config.yaml
encoder_arch: "quartznet"
model: "encoder-decoder audio transcriber"
encoder_widths: [96, 112, 144, 176]
fusion: "cross_attention"
decoder_width: 256
decoder_parallel_block: false
init: "xavier_uniform"
lr: 0.015
final_lr_fraction: 0
adamw_weight_decay_other_params: 0
Rows from block 2 of the text decoder, named by matrix and row number. Rows with one number belong to one neuron. Each number is 128 + 32 x the weight over its row's rms, rounded and kept within 0 to 255. All counts start at 0. Numbers have three digits each. After the name is the row's rms in percent of the matrix's.
# fc1: MLP up (decoder.blocks.2.mlp.fc1.weight, 768x256), inputs 86-171
# fc2: MLP down (decoder.blocks.2.mlp.fc2.weight, 256x768, transposed), outputs 86-171
fc1.523 100:090119140120115062161109166086124131135088117163122141137087073141064123154146086161081087196127093098134152128149104123119107120122131079148117117120127128133144102151139107110103160081120112178119094126109129142116082090155170088092085137122105155209122105
fc2.523 102:161090145088144154133143125178137116114091109037130107092128088172107097114148127167156118097136130184131070108139050128151078119092082096061149102170089153119124130148116127130111121145175141109127153196104160173127114099178136126132188096143132125148126176
fc1.524 096:190156163123111075086044106172160151163122120164117104139131152146097118096076119075112187145194124123133080078080140126134070159151171082133123147126143124096198147100139165134193128139098082119208135137130076154144112151111119100134149103158150097112184163
fc2.524 092:082129122132135150171170072123167106113077106069077113171133109099148124167190111118139165125084175104084133124142171130156151104101099124168151148151152108176098068118124106073136149153148105177147104129147058114168215130130144101090083149116124144130157152
fc1.525 101:100203142157158149163144132147144113255107101133169170112104055162133183091121129084124108165133190161177077176092155118098061130164104151147155154145163164081128150218087126104101167159121121127133163171137097173170116155139096141150151128126116141117158127
fc2.525 090:080140139181142028107145135117106101183145169153205095075169118138126116178045164117112108169130110131189108097062148135133119153149175109171093108119132155175175118134108103147124101154079112137142171181170130155127112175102137108096140114113116164130104152
fc1.526 101:122130152157166074112109088120127133136160089108143139149135105163155105135171067125095119170178144170111090142121139090102135134155205059147105107083127152089109139133104169183126122062132126170093105151075144145115108133127115132162150121102086125099159111
fc2.526 097:107093119153067079132093088195152124148142141144142088130168147165132101101188133171125118162102117098170142114044120146122158115171157086202158095141116080107145206182091189159117152080162125115128156123135109101131156112117128162093123110082140101096097114
fc1.527 102:160160192156137115129118188130149193115129095146127146102103086088187189226122099065096068150193113107150132091114126133188125126186147189147124119127121141113151141129135131202119119174111093102149096119136118163150079082120115097099099082119138144134097146
fc2.527 089:162105065170100175107088073113072126127136161111150138171159167092112103077113158151155101118128106127089125099093203070134127118102112102184160114106106126166110109119087114088195127096124166117161144063070143147140097102116147143137148134140089161090116097
fc1.528 103:097116093186133152089159084073118118070053118126137195112089172101161081121097157084136111118094136097128150180108076119081167130093104117140114149134102170166049117188102083138118103165163107152147133147128114161100099138106135183063116134163133070098068147
fc2.528 098:105061150139114135135108118134085109059104119118090150135101116127070102101158076209120134132107073104083184127113121167066155075118161145115089160113183099181127132200133156176154096143145139115167151149080084065144128177101115100076146145168100101136100162
fc1.529 101:116100134127147174146113167098102130144114156134050116111084086116113155097204138126109166147105107167131196134162140118096100096109088083086114147149110152159191152138114154101083062132142123169109134135069149081112125106149110154155156154132120060152105089
fc2.529 109:091139160048149092087099090199130210165093156108127102136125120134148141133141129142123159207173121147117161120144141159119123135115040118164150135139084133077111105134135087169165097143083132184141123163132079116117130174125163094104107131133090125137168093
fc1.530 093:080225111134097174145130127156095120107140133111119154080117102077101206106096158104122169129103127108108104129115083176105188147177178144142105162156154128090089104098130124158132115125112138116147141108120120152106101129105104132127106095089171106098124152
fc2.530 092:051067106076092126174152093090116134172134112047093144160107126129070124079166125150091100125123155076122120113152117121086153143149128141186099095128121096120205178141137170120161152166115134113113114127141160111117113143110099172120078123160097139073120130
fc1.531 101:160133084139108124119141173133133051103096066088169113139106123074164114146162082080069140134077094211149121121094075106099109126090132137171130123118154082114078099109080095177157131120187089089113122133094190083095097111107130181137098169185113161145122109
fc2.531 105:127122093056150095080152153156119167085141087143107143148120074097125184048138102096126103118192109087119148152111104132108162156100151122172148135171108116134108142094113200144115152119171185191093164139122101176137116080121103100195148115135142159157084117
fc1.532 103:091123194153168169167137147098116096116112113168086167115177143125103136118160154142110093181115100071124144106071100141117159039110072099092155119157113148152105109127114153079065146140162133155117152110158169121130090142134116102079104094178104210114183134
fc2.532 098:135094099158143152131154104095150142114153100123146165163178107114126150103118073146150183080188150204121156211156146078119128161129125121173151155142120123110155159142170107148110068048128142129189152099150143127098101136071100136130158184096127146148116107
fc1.533 104:109118131162130173096136126109085112136124036143061205086125093145064179148123118101103142110142068152164165145087113166121108072115102146215132094174142158179106117186172164119093161063185123128154113171138084105134089103116066103188053143143127140171134087
fc2.533 102:091097081085146186149112110098086213139156198148134131114083140086168154092122137171098098104085070132126170082124162095105087119183126153209139177074102059128143141146058129121127097152156133082112124132098133144125146194113180119106110054121124098133095112
fc1.534 106:155107117155112113078156122187126138088125112095184074122233075139113144075150087102093155094090101118136189090124100106144143142154152075117174092085077114095160116106092152187138167104151156104162136201119162074130212173166101089167097117117168163180188095
fc2.534 102:160079076183071133160156106146142164133135121169136140188127180041122100134106109163127103144170136081110067136171165097038126109071155137171195140183118083104123116149124079131122115205096148161142144153117117109139149118121128108145194087068127144105158118
fc1.535 100:098150106103165149120108163105125122147084101158145170085149149098115174101161170129159170092125175121131196141105088132157096197080167170166159067121141097152135084060197111096176117136144148119149105176113159102091102137092146130107095098156175158165108162
fc2.535 098:158133099136133157146093133109151089119148172140096142170113176113131124097105059125122116119168108132127049128110093129115131101108111096117087167092168168133166192115155163116080116174140116130191116086086141160178120103205148158130181139107095079177077111
fc1.536 100:134122126109103134167119159146074168103136115148099106174162096133062095088113133073107191131120125130146144127131155140215099157115140144152090172112145129217132069144102132159134092145102152105117146155091144162145152120125118118140100156138133150128133129
fc2.536 088:062146119140131131096124117140166136124186142078131090122126145150182135119103109121088079161135105128137125164147137160138143072113125121105140069119156070128195151134141080146219146101079153134152128167135134125120102128123152118129114102119043079124122067
fc1.537 099:093093118129122169091067113170056091170172163111069146142167131115148191071187113135146136134103133094122156124121155114114095165141142113199126117116128102072112139114145087120106087109157155075108057114088129161194138155097082174134132155132146130050127152
fc2.537 098:115121164141175121155145164128160074136110040112169143139112142131093117159102100137145111090086142172085149134149151093138146070149178161170105140126148142165132172112173162066128183122132106143112159088166149084108140129109147131074108093131140079190083181
fc1.538 094:153149155155095103131245112128150113115090121135115087139115116174145143112114102034131101146166079147059141103163152122135071140091153128135108118079150096125134107153119151106142116182090123183138124123063115075176173126138125128074144114135150113121174185
fc2.538 095:103138124083022113162102146129141104158137155164164124137122131086205125125131156183170068089094095160166142094134186106102156123154052048167118167132135147110159143055132167122049138186147117109159136075164125161100116100181155115138134132128133102118076145
fc1.539 105:064091119101126186103091105110204157070158181070161120128150069107104115131148159140173157178135156215176082098084157115085105088129128143150114091105104095090117162096087043136183219135153111146099137104082114159145065165149089139123062114130139122127127142
fc2.539 110:119147119128106114201212184156132150172151084109136117112050121089170105102184089102152169127143171090125105171096126141131116179162138092100155112175143147140116088122220121113114183064093138159135163126131118143212207129125124079123156184070126135116140102
fc1.540 095:144161114130131184140098120054115099121144143209103126084117135106110105124154113138118148116172116150133124071160177150152118182146139121156121105124154173146126122141127148145128124108062127057069097062117120099123112065073144130132106085108098137145179149
fc2.540 109:073105120146119125169154104078145085135121107121120108099141140109126084044145147148150152137171132140077109101142136206105126151113108135147044139153099164102112108161124080165121140117125134160098133138200124139116058073143108140186130090080097158159065057
fc1.541 100:084150075191097107125134096089135136099126012117082098081083144156125106125128113153168075103118145153119168133153167123141137177073116114142045139101156124166101195147163147121104167153142161167111115142173130100113095157110103132157129132189152063153121205
fc2.541 103:122161076107087093155077158139073181152117098144107135173161066147114145098174186116129135106058109104101116163092113151117150167115125170126171196128059218098128175071166148097122134165098186135085133054118073116114182111091113140118106115119107103110114129
fc1.542 100:149203103157092149120165159141087139117129129146095102154155170120131149132144106086112091049146115057138111104127134116117132117112115170117124085143107187143152171143175146155124118130054144090162128123151101120104137112093084118128121152170185138141128123
fc2.542 087:147113143121111140159122112175111113109164112158146145084148125161145145163123093188099105109044137147146160095131177131126100097109090159197095115135170075154135158165102099115125117154103126137135095086162133141156175099112144136089137125075146160119109118
fc1.543 097:137159088189175103140179079116144123100131135129146101120178122077104141133117136125134129144147153116066144128103177147135105105108157070123176121100106124134190161110102111121134089114145125100103182114155115152129153176175149085096123071140114118108146103
fc2.543 107:138142154169106153107131147092128127158104065107149143122082127150116149101210142132124127092171123154171096158151098104155128111131142108149139158161131165082116153142127126116156157140171135155119204182111096099126152085132102125152153075131145077193092155
fc1.544 102:128145143126114117079146078136060090119158131106142115195125145155143115100170146155144128134100138131128081165147151158102100181105121159073151123163096117167112113082089113142142147177085106104039135109115141127151166093106127139093181151124091091118135132
fc2.544 087:142124107102107159139122106116163099122073107149123109161094131123150142115145089116106129135133173099090076161115164124140162107136132150099123144139106139130169153119141111104120102113137106132196138144164169091142104114161115132143138124157139129140142135
fc1.545 109:091150121069091132090101156164147132105094098115141116094131159087101090148088127136157134080128112116166113189100119167125085150096187152074118148090120104171115120135103132115155141118150166128123127146168055129102065098107153105078089110177117101169107180
fc2.545 103:180136138177122137104153126157119118070184146151086102139126107115109170096104065072156141123095113132103094181138101108087125123154153182175087154164131120108110131085111132118196106097124159128183145095179124166172122179132136159159095113126083104149051117
fc1.546 103:116137135092139114137184136072176097128115123152141162126158094115186100135098123180085093120152091142113095157112158148194163148128128144169177148139146083146132133130151139120128111118122136175204176165092122109103132118128121071147163081071133092121111124
fc2.546 093:108112091063144165160084138108141159079146135147097124069140168088091120108159119106117079139142093163187136121131142171092104126078099130094133131128135194136120121137193022102093144157099146130119132131224156103077089128122121175155158143072096146141110114
fc1.547 095:205140063134089118125192118104190111127065091137116163082170163153110160176174082173144161112120132140154077140048106122108123119159070092117081130109173134041093126138097160100168134144097147147151166113116069153121076142099148200135102164104179180081128157
fc2.547 099:108104206154122193122167139138058088133144152071127156127178148214148094129137150093146083105135157135121104128157148138110156159119150141146109147096141109123173106120084153156137119124103110150082149156125169125103140094115141066095131176173090097194128128
fc1.548 102:128078159117117154089098068097110130062143159211130174171140125175152114090135106160070124111139121079115111060130111121065167139130048155124124147132170090149118105157079142129064155105096147129115127133152103176127068175081114148127108157099169179162151185
fc2.548 091:143139149095140150176160122131147148137156129131146130109104131096128198102077134174098167124152100152167130157151150209068083119103115107077174107129137177117152135176104162110144070120105113125128114135122187149112092082104140087176123125125101176087128123
fc1.549 103:103110129078116122092102069114100117103087159085122108107046201103167175163063150099159119111149129105084139129145102173074110126155110128094177109147179171170067162167125133128175224126130077141103089149090151172097129102164085159106136139093122172122130149
fc2.549 098:128142167108039136120107127186082145102112123145120120131134184135139124079141102176068122099163135157106106100130120120138118199130084106186145165072130104132123087133142143127132132113121109120192040139092172072102122205132111094086127182121173156114191102
fc1.550 096:142119183099172105149129118127105067134134102172092162133098148151090119149139195170111134170122081138157109108109126160135115146147135126112085106184068099162096150147120126093181106167128110096132129124139171119158157116122101086081148134198125082105138136
fc2.550 098:098105115152138168144167169131113153126111156098103123119095140083075124107079127161147080159148169127130110101134123140116149160171171111187169149091156136069126096103153115168076177149140113101156153146169169105144197157083150186100108174112096146170100106
fc1.551 108:135128101066187142141094132139130083120135084207173119061145116106135155072117188147127163132075174137150093163066134151146110148124139168139151148090082184164079149098207196105211083163149123180111105088127160132187125130093073135168122153128089103140165035
fc2.551 116:148158120124123173132112154165143132152126196186147126194045113148125144113115203120146065122119116209069088093160138102179099107164094152107095109078117119145105135109100170104158161141102079128103116095173112146128077155153110118125154145093125147168125175
fc1.552 103:130125165111130156084104136192164119083109116096177153183128116102099142151139150122134133089167153076137111143125096101151116147143154129073128006141134083104136138120145121166162136118141157152163129129037087131133119131122162137171128132125145091168117160
fc2.552 097:077186087139121160105144156116103033133068122120160174118106125110142135132141077094132143155149140086110127123164138171121106103141132179164133211095102141160137145090165177068122114095109141155075140075172208097139123122127143104102132047142109143075100175
fc1.553 103:130069120089152111116079123135155102074140172134176138105126124169113152152104119147136171033146099047141137118204145102135058158117132186147173118125166163112075145183107126130133147119140180141117131090139118094078124129159077166136173129104146104200240123
fc2.553 104:101082123131159118129166223173130087114115145105075114134122173102147111148146075087084163192183169177166181116063148110123159105110153106120163129104057142114094140141096136134110113084118136116126184148173166185125137134116136124123130117131169149142132108
fc1.554 097:077096153129181119104137089092138197117097089117136089144105072108150219083136148149086121137139167147163129101164132153151135120147135153065075147086083142167118151149082090091151114168099087130155147110148177171058141081105080183139126060140120095149140133
fc2.554 098:178144163140094153054085175099100089113069167104132176136090177152127180121117192031109088035101126129124115106065053151137091155070109149148124135112166101068107147156162082110112200124163162112097129141170150149130169142177165153125142183077104161121127131
fc1.555 096:114156152101165086151123131139092117169183165162104191136158116128133130170097139126180109099142080109141100121103091100143121057137185109179121081097127135119140152130107152167140151128073101105141134132052096136166139107087130167124120149169070076153132153
fc2.555 102:121124170137143149159125132138145152110145114123177123152147145164055127082113127101114159129095148147133092106110127116091130156105095097063170164107111090158076136146136105112109169154103127138158067144203197138128104133179087098125062117171083132139143185
fc1.556 098:135124126140144127104122159136111120128158150128140189150089106120091133098136127143122100107096121116122174128154078108173153156137156185150069079117167155126148154152136130133092172151095122077140151081130123077103126092049200135035066149124130115139106176
fc2.556 083:142172089149108134136056122152136138181076129172172156133147190139100165146170134058169131099151142113174118154130121161132141089158102059158123186120139122125154170101134113080115107135124130150111108186150094161136126161134085155126084158122133147123141097
fc1.557 098:166143129140109176103134168149140142154169111133143077113131159151064115125137121138120117175146110098130104101106205150138108107112151147124079101121085168174165135194149096115133057127130120098134153132139127103094116138135195077148092113146143127093098083
fc2.557 089:146097122087096122132175129136109141127132115143085116167136131120151077145151156161128102126131113142147166104070090106130164089119194063088158157158104168094117103152173183100146129158136156169152085072156100152190094125182098137136104072121112151126114140
fc1.558 099:103085117132091129120139166171128175160097116044109153192119093085199147144101086143083136127113118128084109127141138111157094131143143166131102094110138073189141181101143080171141115119121132176112117123167147103092081140128146169131126118080154207212124093
fc2.558 109:105153168104172149094112133133095067173085116121173075102111162176147137124071088187114132108159125171103131129113119117112127101192138137124144111127141098066138119136130173132095137206130171098126068106132162117169099116122145146184109148080168088163129115