config.yaml
dataset: "short read English sentences (LibriTTS-R)"
train_examples: 26041
encoder_wave_channels: 96
label_smoothing: 0.1
decoder_width: 256
decoder_qk_norm: false
decoder_positions: "rope"
steps: 12200
epochs: 45.0
Rows from block 2 of the text decoder, named by matrix and row number. Rows with one number belong to one neuron. Each number is 128 + 32 x the weight over its row's rms, rounded and kept within 0 to 255. All counts start at 0. After the name is the row's rms in percent of the matrix's.
# fc1: MLP up (decoder.blocks.2.mlp.fc1.weight, 768x256), inputs 0-85
# fc2: MLP down (decoder.blocks.2.mlp.fc2.weight, 256x768, transposed), outputs 0-85
fc1.326 099 [146 117 105 106 123 138 123 118 150 138 158  90 108 121 132 101 112 122 151 158 230  79 117 154 110 136 119 181 133 100 116  99 145 111  83 101 149 106 172 133 100 137 192 149 202 131 126 123 143  69 149  97 143 113  91 125 185  94 125 108 102 128 123 146 121 155 163 181 170  54 160 112 143 165  84 125 114 163 160 124 145 131 145 104 112 164]
fc2.326 093 [159 112  94 112  79 100  70 151 155 120 179 169  96 141  92 181 148 181 122  90 102 118 147 109 174 112 132 146 109 121 111 138 128  86 143  85 140  73 104 150 121  92 169  85 183 135 189 129 155 155 123  93 106  86  67 111 141 145 119 187  92 125 122 169 169 144 137 151 130 132  76 167  93  97 162 134 171 182 123 134 123 111 176 127  77 102]
fc1.327 103 [159 103 122 126 117  86 140 146 102 166 107 137 138 120  90 170 124 147 109 135 121 172 183  62  84 157 142 111 141  82 149 116 102 144 151 119 167 120 132 112 135 142 117 127 107 195 187 141 112  88 115 118 118 147  95 165  72 154 164 130 142 154 132 103 131 194 139 117 161 155 111  77 176 150 101 169 127 102 128 131  99 149 116 141 149 149]
fc2.327 090 [155 138 144 117 133 112 136 109 125 160 149  86 122 138 114  75 176  84 114 112  77  93  92 131 134 110 136 193 164 115 120 109 162 143  89 115 114 148 136 142  98 112 113 109 190  89 118 147 147 191 159 216 139 140 139 104 169 152 104 141 110 142 118  94  60 109 166 102  93 148  74 162  81 119 113 138 121 162 130 130 111  52  91  95 127 104]
fc1.328 100 [160  84 149 141 135 104 163 158 165 117 116 162 147 197 150 137 123 123  98 188 152 122 160 102 140 152 201  95  78  85 169 126 137 127 152 112 130 148 116 138 110 155 166 209 172 121 128 155 119 161  53  82  84 118 126 128 136 164 143 136 164 132 135 132 177 150  99 114 214  87 116  74 132 130 119 112  84 116 142 100 136 146 139 178 186 114]
fc2.328 093 [155 163 179 128  99 147  95 136 107 138 117 140 124 172  77 132 144 102 135  61  84 147 138 111 169 128 138 115 126 138 157 189 148 158  86 173 106 135 136 122 132  89 104 158 163 153  90  77 126 165 157 153 149 146 190  62 125 160 101 130 134 184  94  74 132  93 137 170 165 164 168 118 161  95 102  87 164 124 102 125 126 185 143 112 107 100]
fc1.329 098 [ 94 137 176 203 120 151  93 150 120 182 160 117 150 127 157 125 154 196 175 174 131 128 120 131 108  54 147 134  92 129 187  77 128 182  52 100  68  27 117 122 171  88 129 150 137 137 141  61 133 117  68 143  85 128 103 102 187 115 123 123 121 121 151 131  80  83 135 130 182  94 103 172  74 165  98 119  99 133 148 132 139 171 145 136 159 148]
fc2.329 095 [139 184 112 121  96 148 134 133 115 138 101 158 166 157 146 114 136 137 128 106 106 168 166 128 177 133  66 136  95 176  80 165 139 137 157 126 212 190 163  95 164 187 191 129 132 110 146 108 172 125 144 107 103 100 169 101 164 183  96 138  76 115 119 165 133 142 174  93 111 129 109 132 189  43 144 173 110 136 102 159 121 159  95 145 130 127]
fc1.330 101 [150 191  61 132 116 135  91 140 112 102 113 152 159 110 125 102 101 110  64 131 173 182 104 130 113 152 142 146 136 169 144 133 118  94 126 156 180 120  75  98 130 116 145 174 132 133 138 139 106 136  93 161 176 132 180 131 144 130 133 147 174  88 162 172 162 175 109 125 104 118 108 109 145 154 123  87  69 123 148 126 180 107 130 127  68 109]
fc2.330 094 [164 145 122 184  51 176 116 102 111 141 139  99 132 129  58 159 115 139 165 111 163 148 118 110 130 119 177 110 142 128  95 131  60 138  86 189  60 143  93 153  76 149 119 190 129 158 102  97 122 117 126 127 136  81 168 122  78 120  73 175 161 161 128 138 106 100 137 100 119 133 123 119 204 160 119 132 150 146  95 103  95 137 114 160 127 108]
fc1.331 103 [119 176  63 129 191 105  93 137  99  56 189  99 177 187 103 207 120 112 153 118 147  91 116  77 113  92  93  98 160 120 159 115  90 120 166  92 115 153 104 163 102 130 167  53 176  64 104 114 137 168 129 107 157 113 130 139 108 104 141 111 166 148 186 131 145 112 130 169 108  69 125 177 146 133 176 117 131 148 116 138 134 198 121 134 130 154]
fc2.331 103 [124 135 134 142  85 115 133 160 183  75 128  92 157 136  54  80 180 112 118 130 144 189 201 140 145 170  94 124 108 174 147 162 120  76 128 155 109 167 102 143 141 121 110 122 181 148 217 129 142 165 197 110 184 146 109 142 155  81  87 121 104 104  74 116 127 158 165 152   0 111  78 135 139 162 140 141 182 172 154 146 142 104 167 132 164 159]
fc1.332 094 [188 111  93 157 135  69  96 132 100 236  69 140 146  97 123 162 128 144  88  86 167  95 116 101 168  96 110 102  73 151 143  94 153 104 115 139 114 141 133 113 192  80 119 139 104 131 151 163  96 160 145 127  74 106 116 104 123 191 145 135 111 106 118 122 226 187 125 108 130 187 145 173  98 125 125  77  49 174 161 123  98  57 200 113 103  87]
fc2.332 103 [128 124 113 120  88 144 136 126 163  87 165  75 137 153 119 175  95 186 148  74 138 120 166 130  99 180 138 127 198 100  99 131 181 162 124 133 169 146 107 125 131 107 109  81 166 124 134 129 190 138  99  89 118 153 138 119 114 170 137 170 160 139 112 168 154 172 165 163  66 137 143 140 118 134 168 181  71  83  95 163 108 176  97 104 109 119]
fc1.333 113 [106 113 109 111  78 108 132 173 140 160 101 131 126 119 171 107 129 182 125  77 123 100 124 144 154 140  84  88  87 124 137 143 118 125 116 172 110 154 208 170 172 154 154 152 118 137  49 157 186 169 136 150 154 102 122 114 127 110  79 140 102 113 103 158 184 191  92 161 172 144 142 107 108 104 154  84 121  88 108 150 153 104 114 147 164  91]
fc2.333 115 [166 131 101 160 149  70 123 111 120 126 111  29 149 132 193 111 128 147 184 122  77 132 118 150  81 129 120 144 146 177  82 150 125 160 110 165 157 148 160  70 127 134  98 141 100 126 141 106 170 161 121 133 127 126 141 154 118  99  76 154 150 141 134 143  99 153 182 141  68 114 194 146 123  96 140 124 148 193 120 146 101 107  77 161 186 142]
fc1.334 104 [140 104 133 125 122 144 126  70  77 122 133 144 117 100  90  96  84 140 176 160 159 187 144 128 143 106 204 178 107 164 112 179  84  98 158 106 112 153 119  87 129 160  90 123 184 138  96 134 137 140  83 116  81  73 109 155 125 105 104 169 142 149 127 144 118 147 100 170 113 118 156  63 151 135  92 167  49  76  91 131 171 125 147 165 120 176]
fc2.334 095 [151 187 105 168 156 135 104 171 146 163 112 117 153 115  73 179 122 109 152 100 170 118  98 144 134 140 116 153 174 122  85  79 125  99 145 123 137  69 205 151 124 109  95 167 146 176 111 125 158 197  98 110 154 121 189 129 126 136 145 142 163  82 157 144 107 119 127 123 147 144 132  92 133 101  87 156 114 126 137 127 100 110 125 112  82  58]
fc1.335 098 [164 162 133 130 175 139 155 103 129 127 134 155 133 155 132 158 130 119 146 177 170 186 124 128 109 147 109 120  82 181 104 149 172 124 113 111 154 133 100 145 151 147  84 132  92  69 149 202 132 145 105 110 153 199 162 129 133 177 108 144  95  71  92 120 171 169 142 157 174 125 123 170 151  93 144 108  76 116 138 145 135  89  88 132 140  65]
fc2.335 084 [139 143 100 139 102 141 175 180 118 109  94 149  40  82 129  95 140 151 141 129 143 117 125 205 129  91 179  97 126 149 157 101 123 157  97 153  88 139 135  88 121 150 184  46 192 139 118  85 139 116 114 138 139  52 106  95 126 166 103 100 172 123 123  84 116 150  93 131 111 122  83 143  82 111 162  98 137 134  83 177  87 137 156 150  83 188]
fc1.336 096 [ 97 140 159 157 164 140 198 151  87 178 174 134 122 131 112 153 119 119 148  97  67 164 143 147 121 103 104 104  92 123  91 125  80  75 185 115 138 216 170 121 190  72  79  76 171 112 181 140 127 145 110  84 145 123 150 171 114 108  75 158 123  73 132 125 118 162 163 147 145  79 150 119 100 141 130  64 152 123  68  71 123 177 142 158 151 208]
fc2.336 102 [168 132 132 186  96  99 181  98 189 106 109 133 146 101  81 122 126 153  70 131 130 172 188 162 168 167 169 152 145 117 147 104 164 145 101  54 121 169 224 123  97 190 135 149 147 122  89 150 111  88  93 179 156 119 164 121 103 129 182 179  69 105  90 146 169 117 119 129  76 161 155  93 158  97 110  72  90 113 132 151 165 103 108 123  93 117]
fc1.337 098 [107 124  67 113 139  91 150 126 102 133 171 166 122 121 233 136  78 152 162  83 130 155 134 148 162  78  74  93  75 124 107 163  59 156 152 101 112 121 183 122 179 138 163 160  99 140 117 134  97 166  74 116 169 135 115 132 147 149 144  76 110 153 114 130 137 135 126 182 166  96  98 101 123  54 141 112 162 153 145 128 132 111 106 137 116 165]
fc2.337 100 [145  82 194 107 126 139  61 170  98 111 134  53  54 132 118  69  94 156 135 131 128 128 119  85  86 180  86 189 148 233 128  96  97 169 122 111 136 155  95 132 147 149 150 177 137 142 105 192 151 115 173 111  76 100 156 121 143 104 131  83  83 103 111 121 151 169 132 140 135 122  93 193 139  90 104  64 145 154  98 118 128  72 152 125 159 147]
fc1.338 100 [155 125 145 135 127 116 152 118 133 114 140 126  69 174 133 167 116 124 159  78 104 170 121  98  64 107 176 126 119  61 116 156 165 155 171 127 154  85 179 133 112 115 133 117 146 100  29 100  98 121  26 119 114 153 103 164 118 152 136  87 172 100 174 129 136 133 111  94 109 100  82 182 150 163 118 125 148 115 104 131 101 162 111 125 141 125]
fc2.338 075 [133 133 143 100  97 121 127 116 149  82  70  79 108 143 139  79 122  98 128 146 141 184 112 141 147  82  88 154 117 143 141 147  98 132  96 143 107 160 111 154 130 126  66 105 107 159 145 142  78 105 107 183  93 131 119  93  93 161 199 132 125  85 131 180 125 162 204 127  61 115 121  80 147 126 168 100 155 140 161 154 131 143 106 200  79 137]
fc1.339 106 [159 134  79 127 166 100 165 136 104  97  83 164  99  67 120 140 165 116 128 152 100 150 123 205 158 156  90 125 193 122 175  72 141 145 128 187  83 141 155 123  44  90 134 111 118 183 158 135 100 144 127 121 135  81 159 179 134 194 175 132 128 186  90 118 123  94  90 112  86 136 164 184 140 109 131 139 115 168 111 151 139 110 121  94 173 102]
fc2.339 097 [132 150 140 111 139 135 122 155 136 161 128  75 123 170 143 125 125 140 138 119 144 120 136 153 177  94 112  80 106 138  56 103 126 115  97 138 141  94 125  87  87 150 130 218 189 108 113  94 112 182 112 123 182 158 120  94 202 129 105 126 144 128 175 162 165 134  89 162  96 140 116 148  61  77  94 109 123 174 153 143  93 167 162 139 138  97]
fc1.340 098 [172 159 108 116  85  91 143 124 108 120 154 109 113 166  82 114 131 146 124 133  66 131  90 101 105 100  86 142  69  77 131 171 136 127  89  74 165  97 120 155 100 117 165 122  88 139  84 110  53 152 110 134 136 154  84 101 187 219  93 127 114  98 146 163 110 124 116 168 123 128 110 115 100 153 127 161  86 166 119 158 115 158 122 208 161  99]
fc2.340 091 [163 112 136 122 143 137 135 108 112 121  97 105 135  99 117 105 123 100 166 193 174 121 164 114 177 188 187 103 115 111 149 120  83 137  83 187 174  67 149 134 129 132 107  82 164 114  98  60 168 131 128  68  87 156  89  72 145 118  87 172  79 143 103  89 152 113 165  70 107  85 176 106 151 122 123 147 114 104 137 122 108 148 119 126  67 134]
fc1.341 097 [182 154 125 116 193 123 157 117 134 130 103 122 114 108 150 155 101 168 103 157 152  85 103 160 188 136 131  98  95 127  76 128 129 118  48 159 180 126  98 124 136  82 139 125 160  66 127 143 144 101  87 182 138 172 117  97 115 141 154 130  35 147 118 151 152 210 129  88 103 130  93 103 141  52  99 135 151 154 180 135 117  74  81 119 141 194]
fc2.341 103 [ 85 159 188 133 107 167 105 230 140 133 171 149 172  87 128 101 115 150 180 123 122 123 110 140  98 124 129 201 148 125 174 126 198 108 145 156  70 132  95 140  87 159  96 119  99 155 107 116  99 153 187 103 118  86 113 139 145 140  53 183 150 134  99  95 110  96  91 125 154 129 140  83 163 129 115 135 134 108  51  93 149 132 126 142 158 130]
fc1.342 102 [129 109  64 101 175 159 114 137  79  93 122 101 142 107 213 106  72  84 140 124 116 102 128 112 124  97 118 149 145 128 107 170 106 108 157 111 178 136 128 141  83 170 127 141  91 124 137 109  85 156 116 132 133 180  75 103 143  79 119 109 162 130 148 173 186 106 153  77 158  94 157 120 136 196 121 186  64  84 104 143 142 109 136 163 183 127]
fc2.342 089 [178 153 131 128 114  94 159  68 170 127 160  77 120  87 133 112  91  96 155 112 141  41 150 146 138 155 117 154 117  85 105 135 145 128 132 110 125 108 150  87 138  75 163 172 158 133 174  81 117 121 151  77 169  91 102 133 182 132 181 154 163 121 154 113  82 112 160 109  88 109 157 136  86  99 200 108 151  94 197 155 129  90 144  84 115 178]
fc1.343 103 [ 77 137  99 146 117 169 183 112 158 128 109 153 134 110  73 160 120 124 144  79  55 105 152 100 159  99 175  97 130  98  78 169  59 129 158 171  72 190 154 120 130 119 120 100 107  85  76 129 128 179  68 146 150 110  60  74 115  77 195 131 131 155 178 104 103  85 142 129 146 129 132 168  67 122 150 104 141 171 131 113 122 122 133 133 115 136]
fc2.343 096 [ 99  98  98 143 134 146 175 147  96  64 113 150 155  89 172 161 109 146 130  67 100 124 143  91 154 153  96 128 134 135  78  59 131 150 122 149 144 112 148 132 158 142 143 108 106  89  92  87 183 125 163 200  88 163 126 120 206 133 135 167 138 140 151 118 106  92 123 184 216 101 132 123 168  86 132  56 156 108 182 152 144 156  80 116  76 164]
fc1.344 100 [ 79 142  92 124 114 159 118 126 107 153 200 127 104  90 167 167 147 165 154 203 154 184 109 139 107  73 133  77 157 139 153 143  98 132  75 154  97 142 175 149 164 102 125 127  94 112  77 115 139  91 134 115  75 175  91 137 184  78 150 158 112 106 127 156 148 134 113  53 134 121  87 157  93 161 144  58 104  87 183 113 166 117 196 167 122 139]
fc2.344 100 [154 168 184 124 129 115 119  95 121 125 138 125 186  87  70 132 107 156  80  82 127 110 141 185 145 188  94 132 131 123  80 137 139 152 173 116  90 153 126 190 187  80 132 122 172 118  97  62  73 137 152 157 176 138 151  99 111 130 167 107 183 165 133 133  86 136 122 115 125 119 168 138 119 111 182 122  92  80 117 163 146 147 106  51 111  82]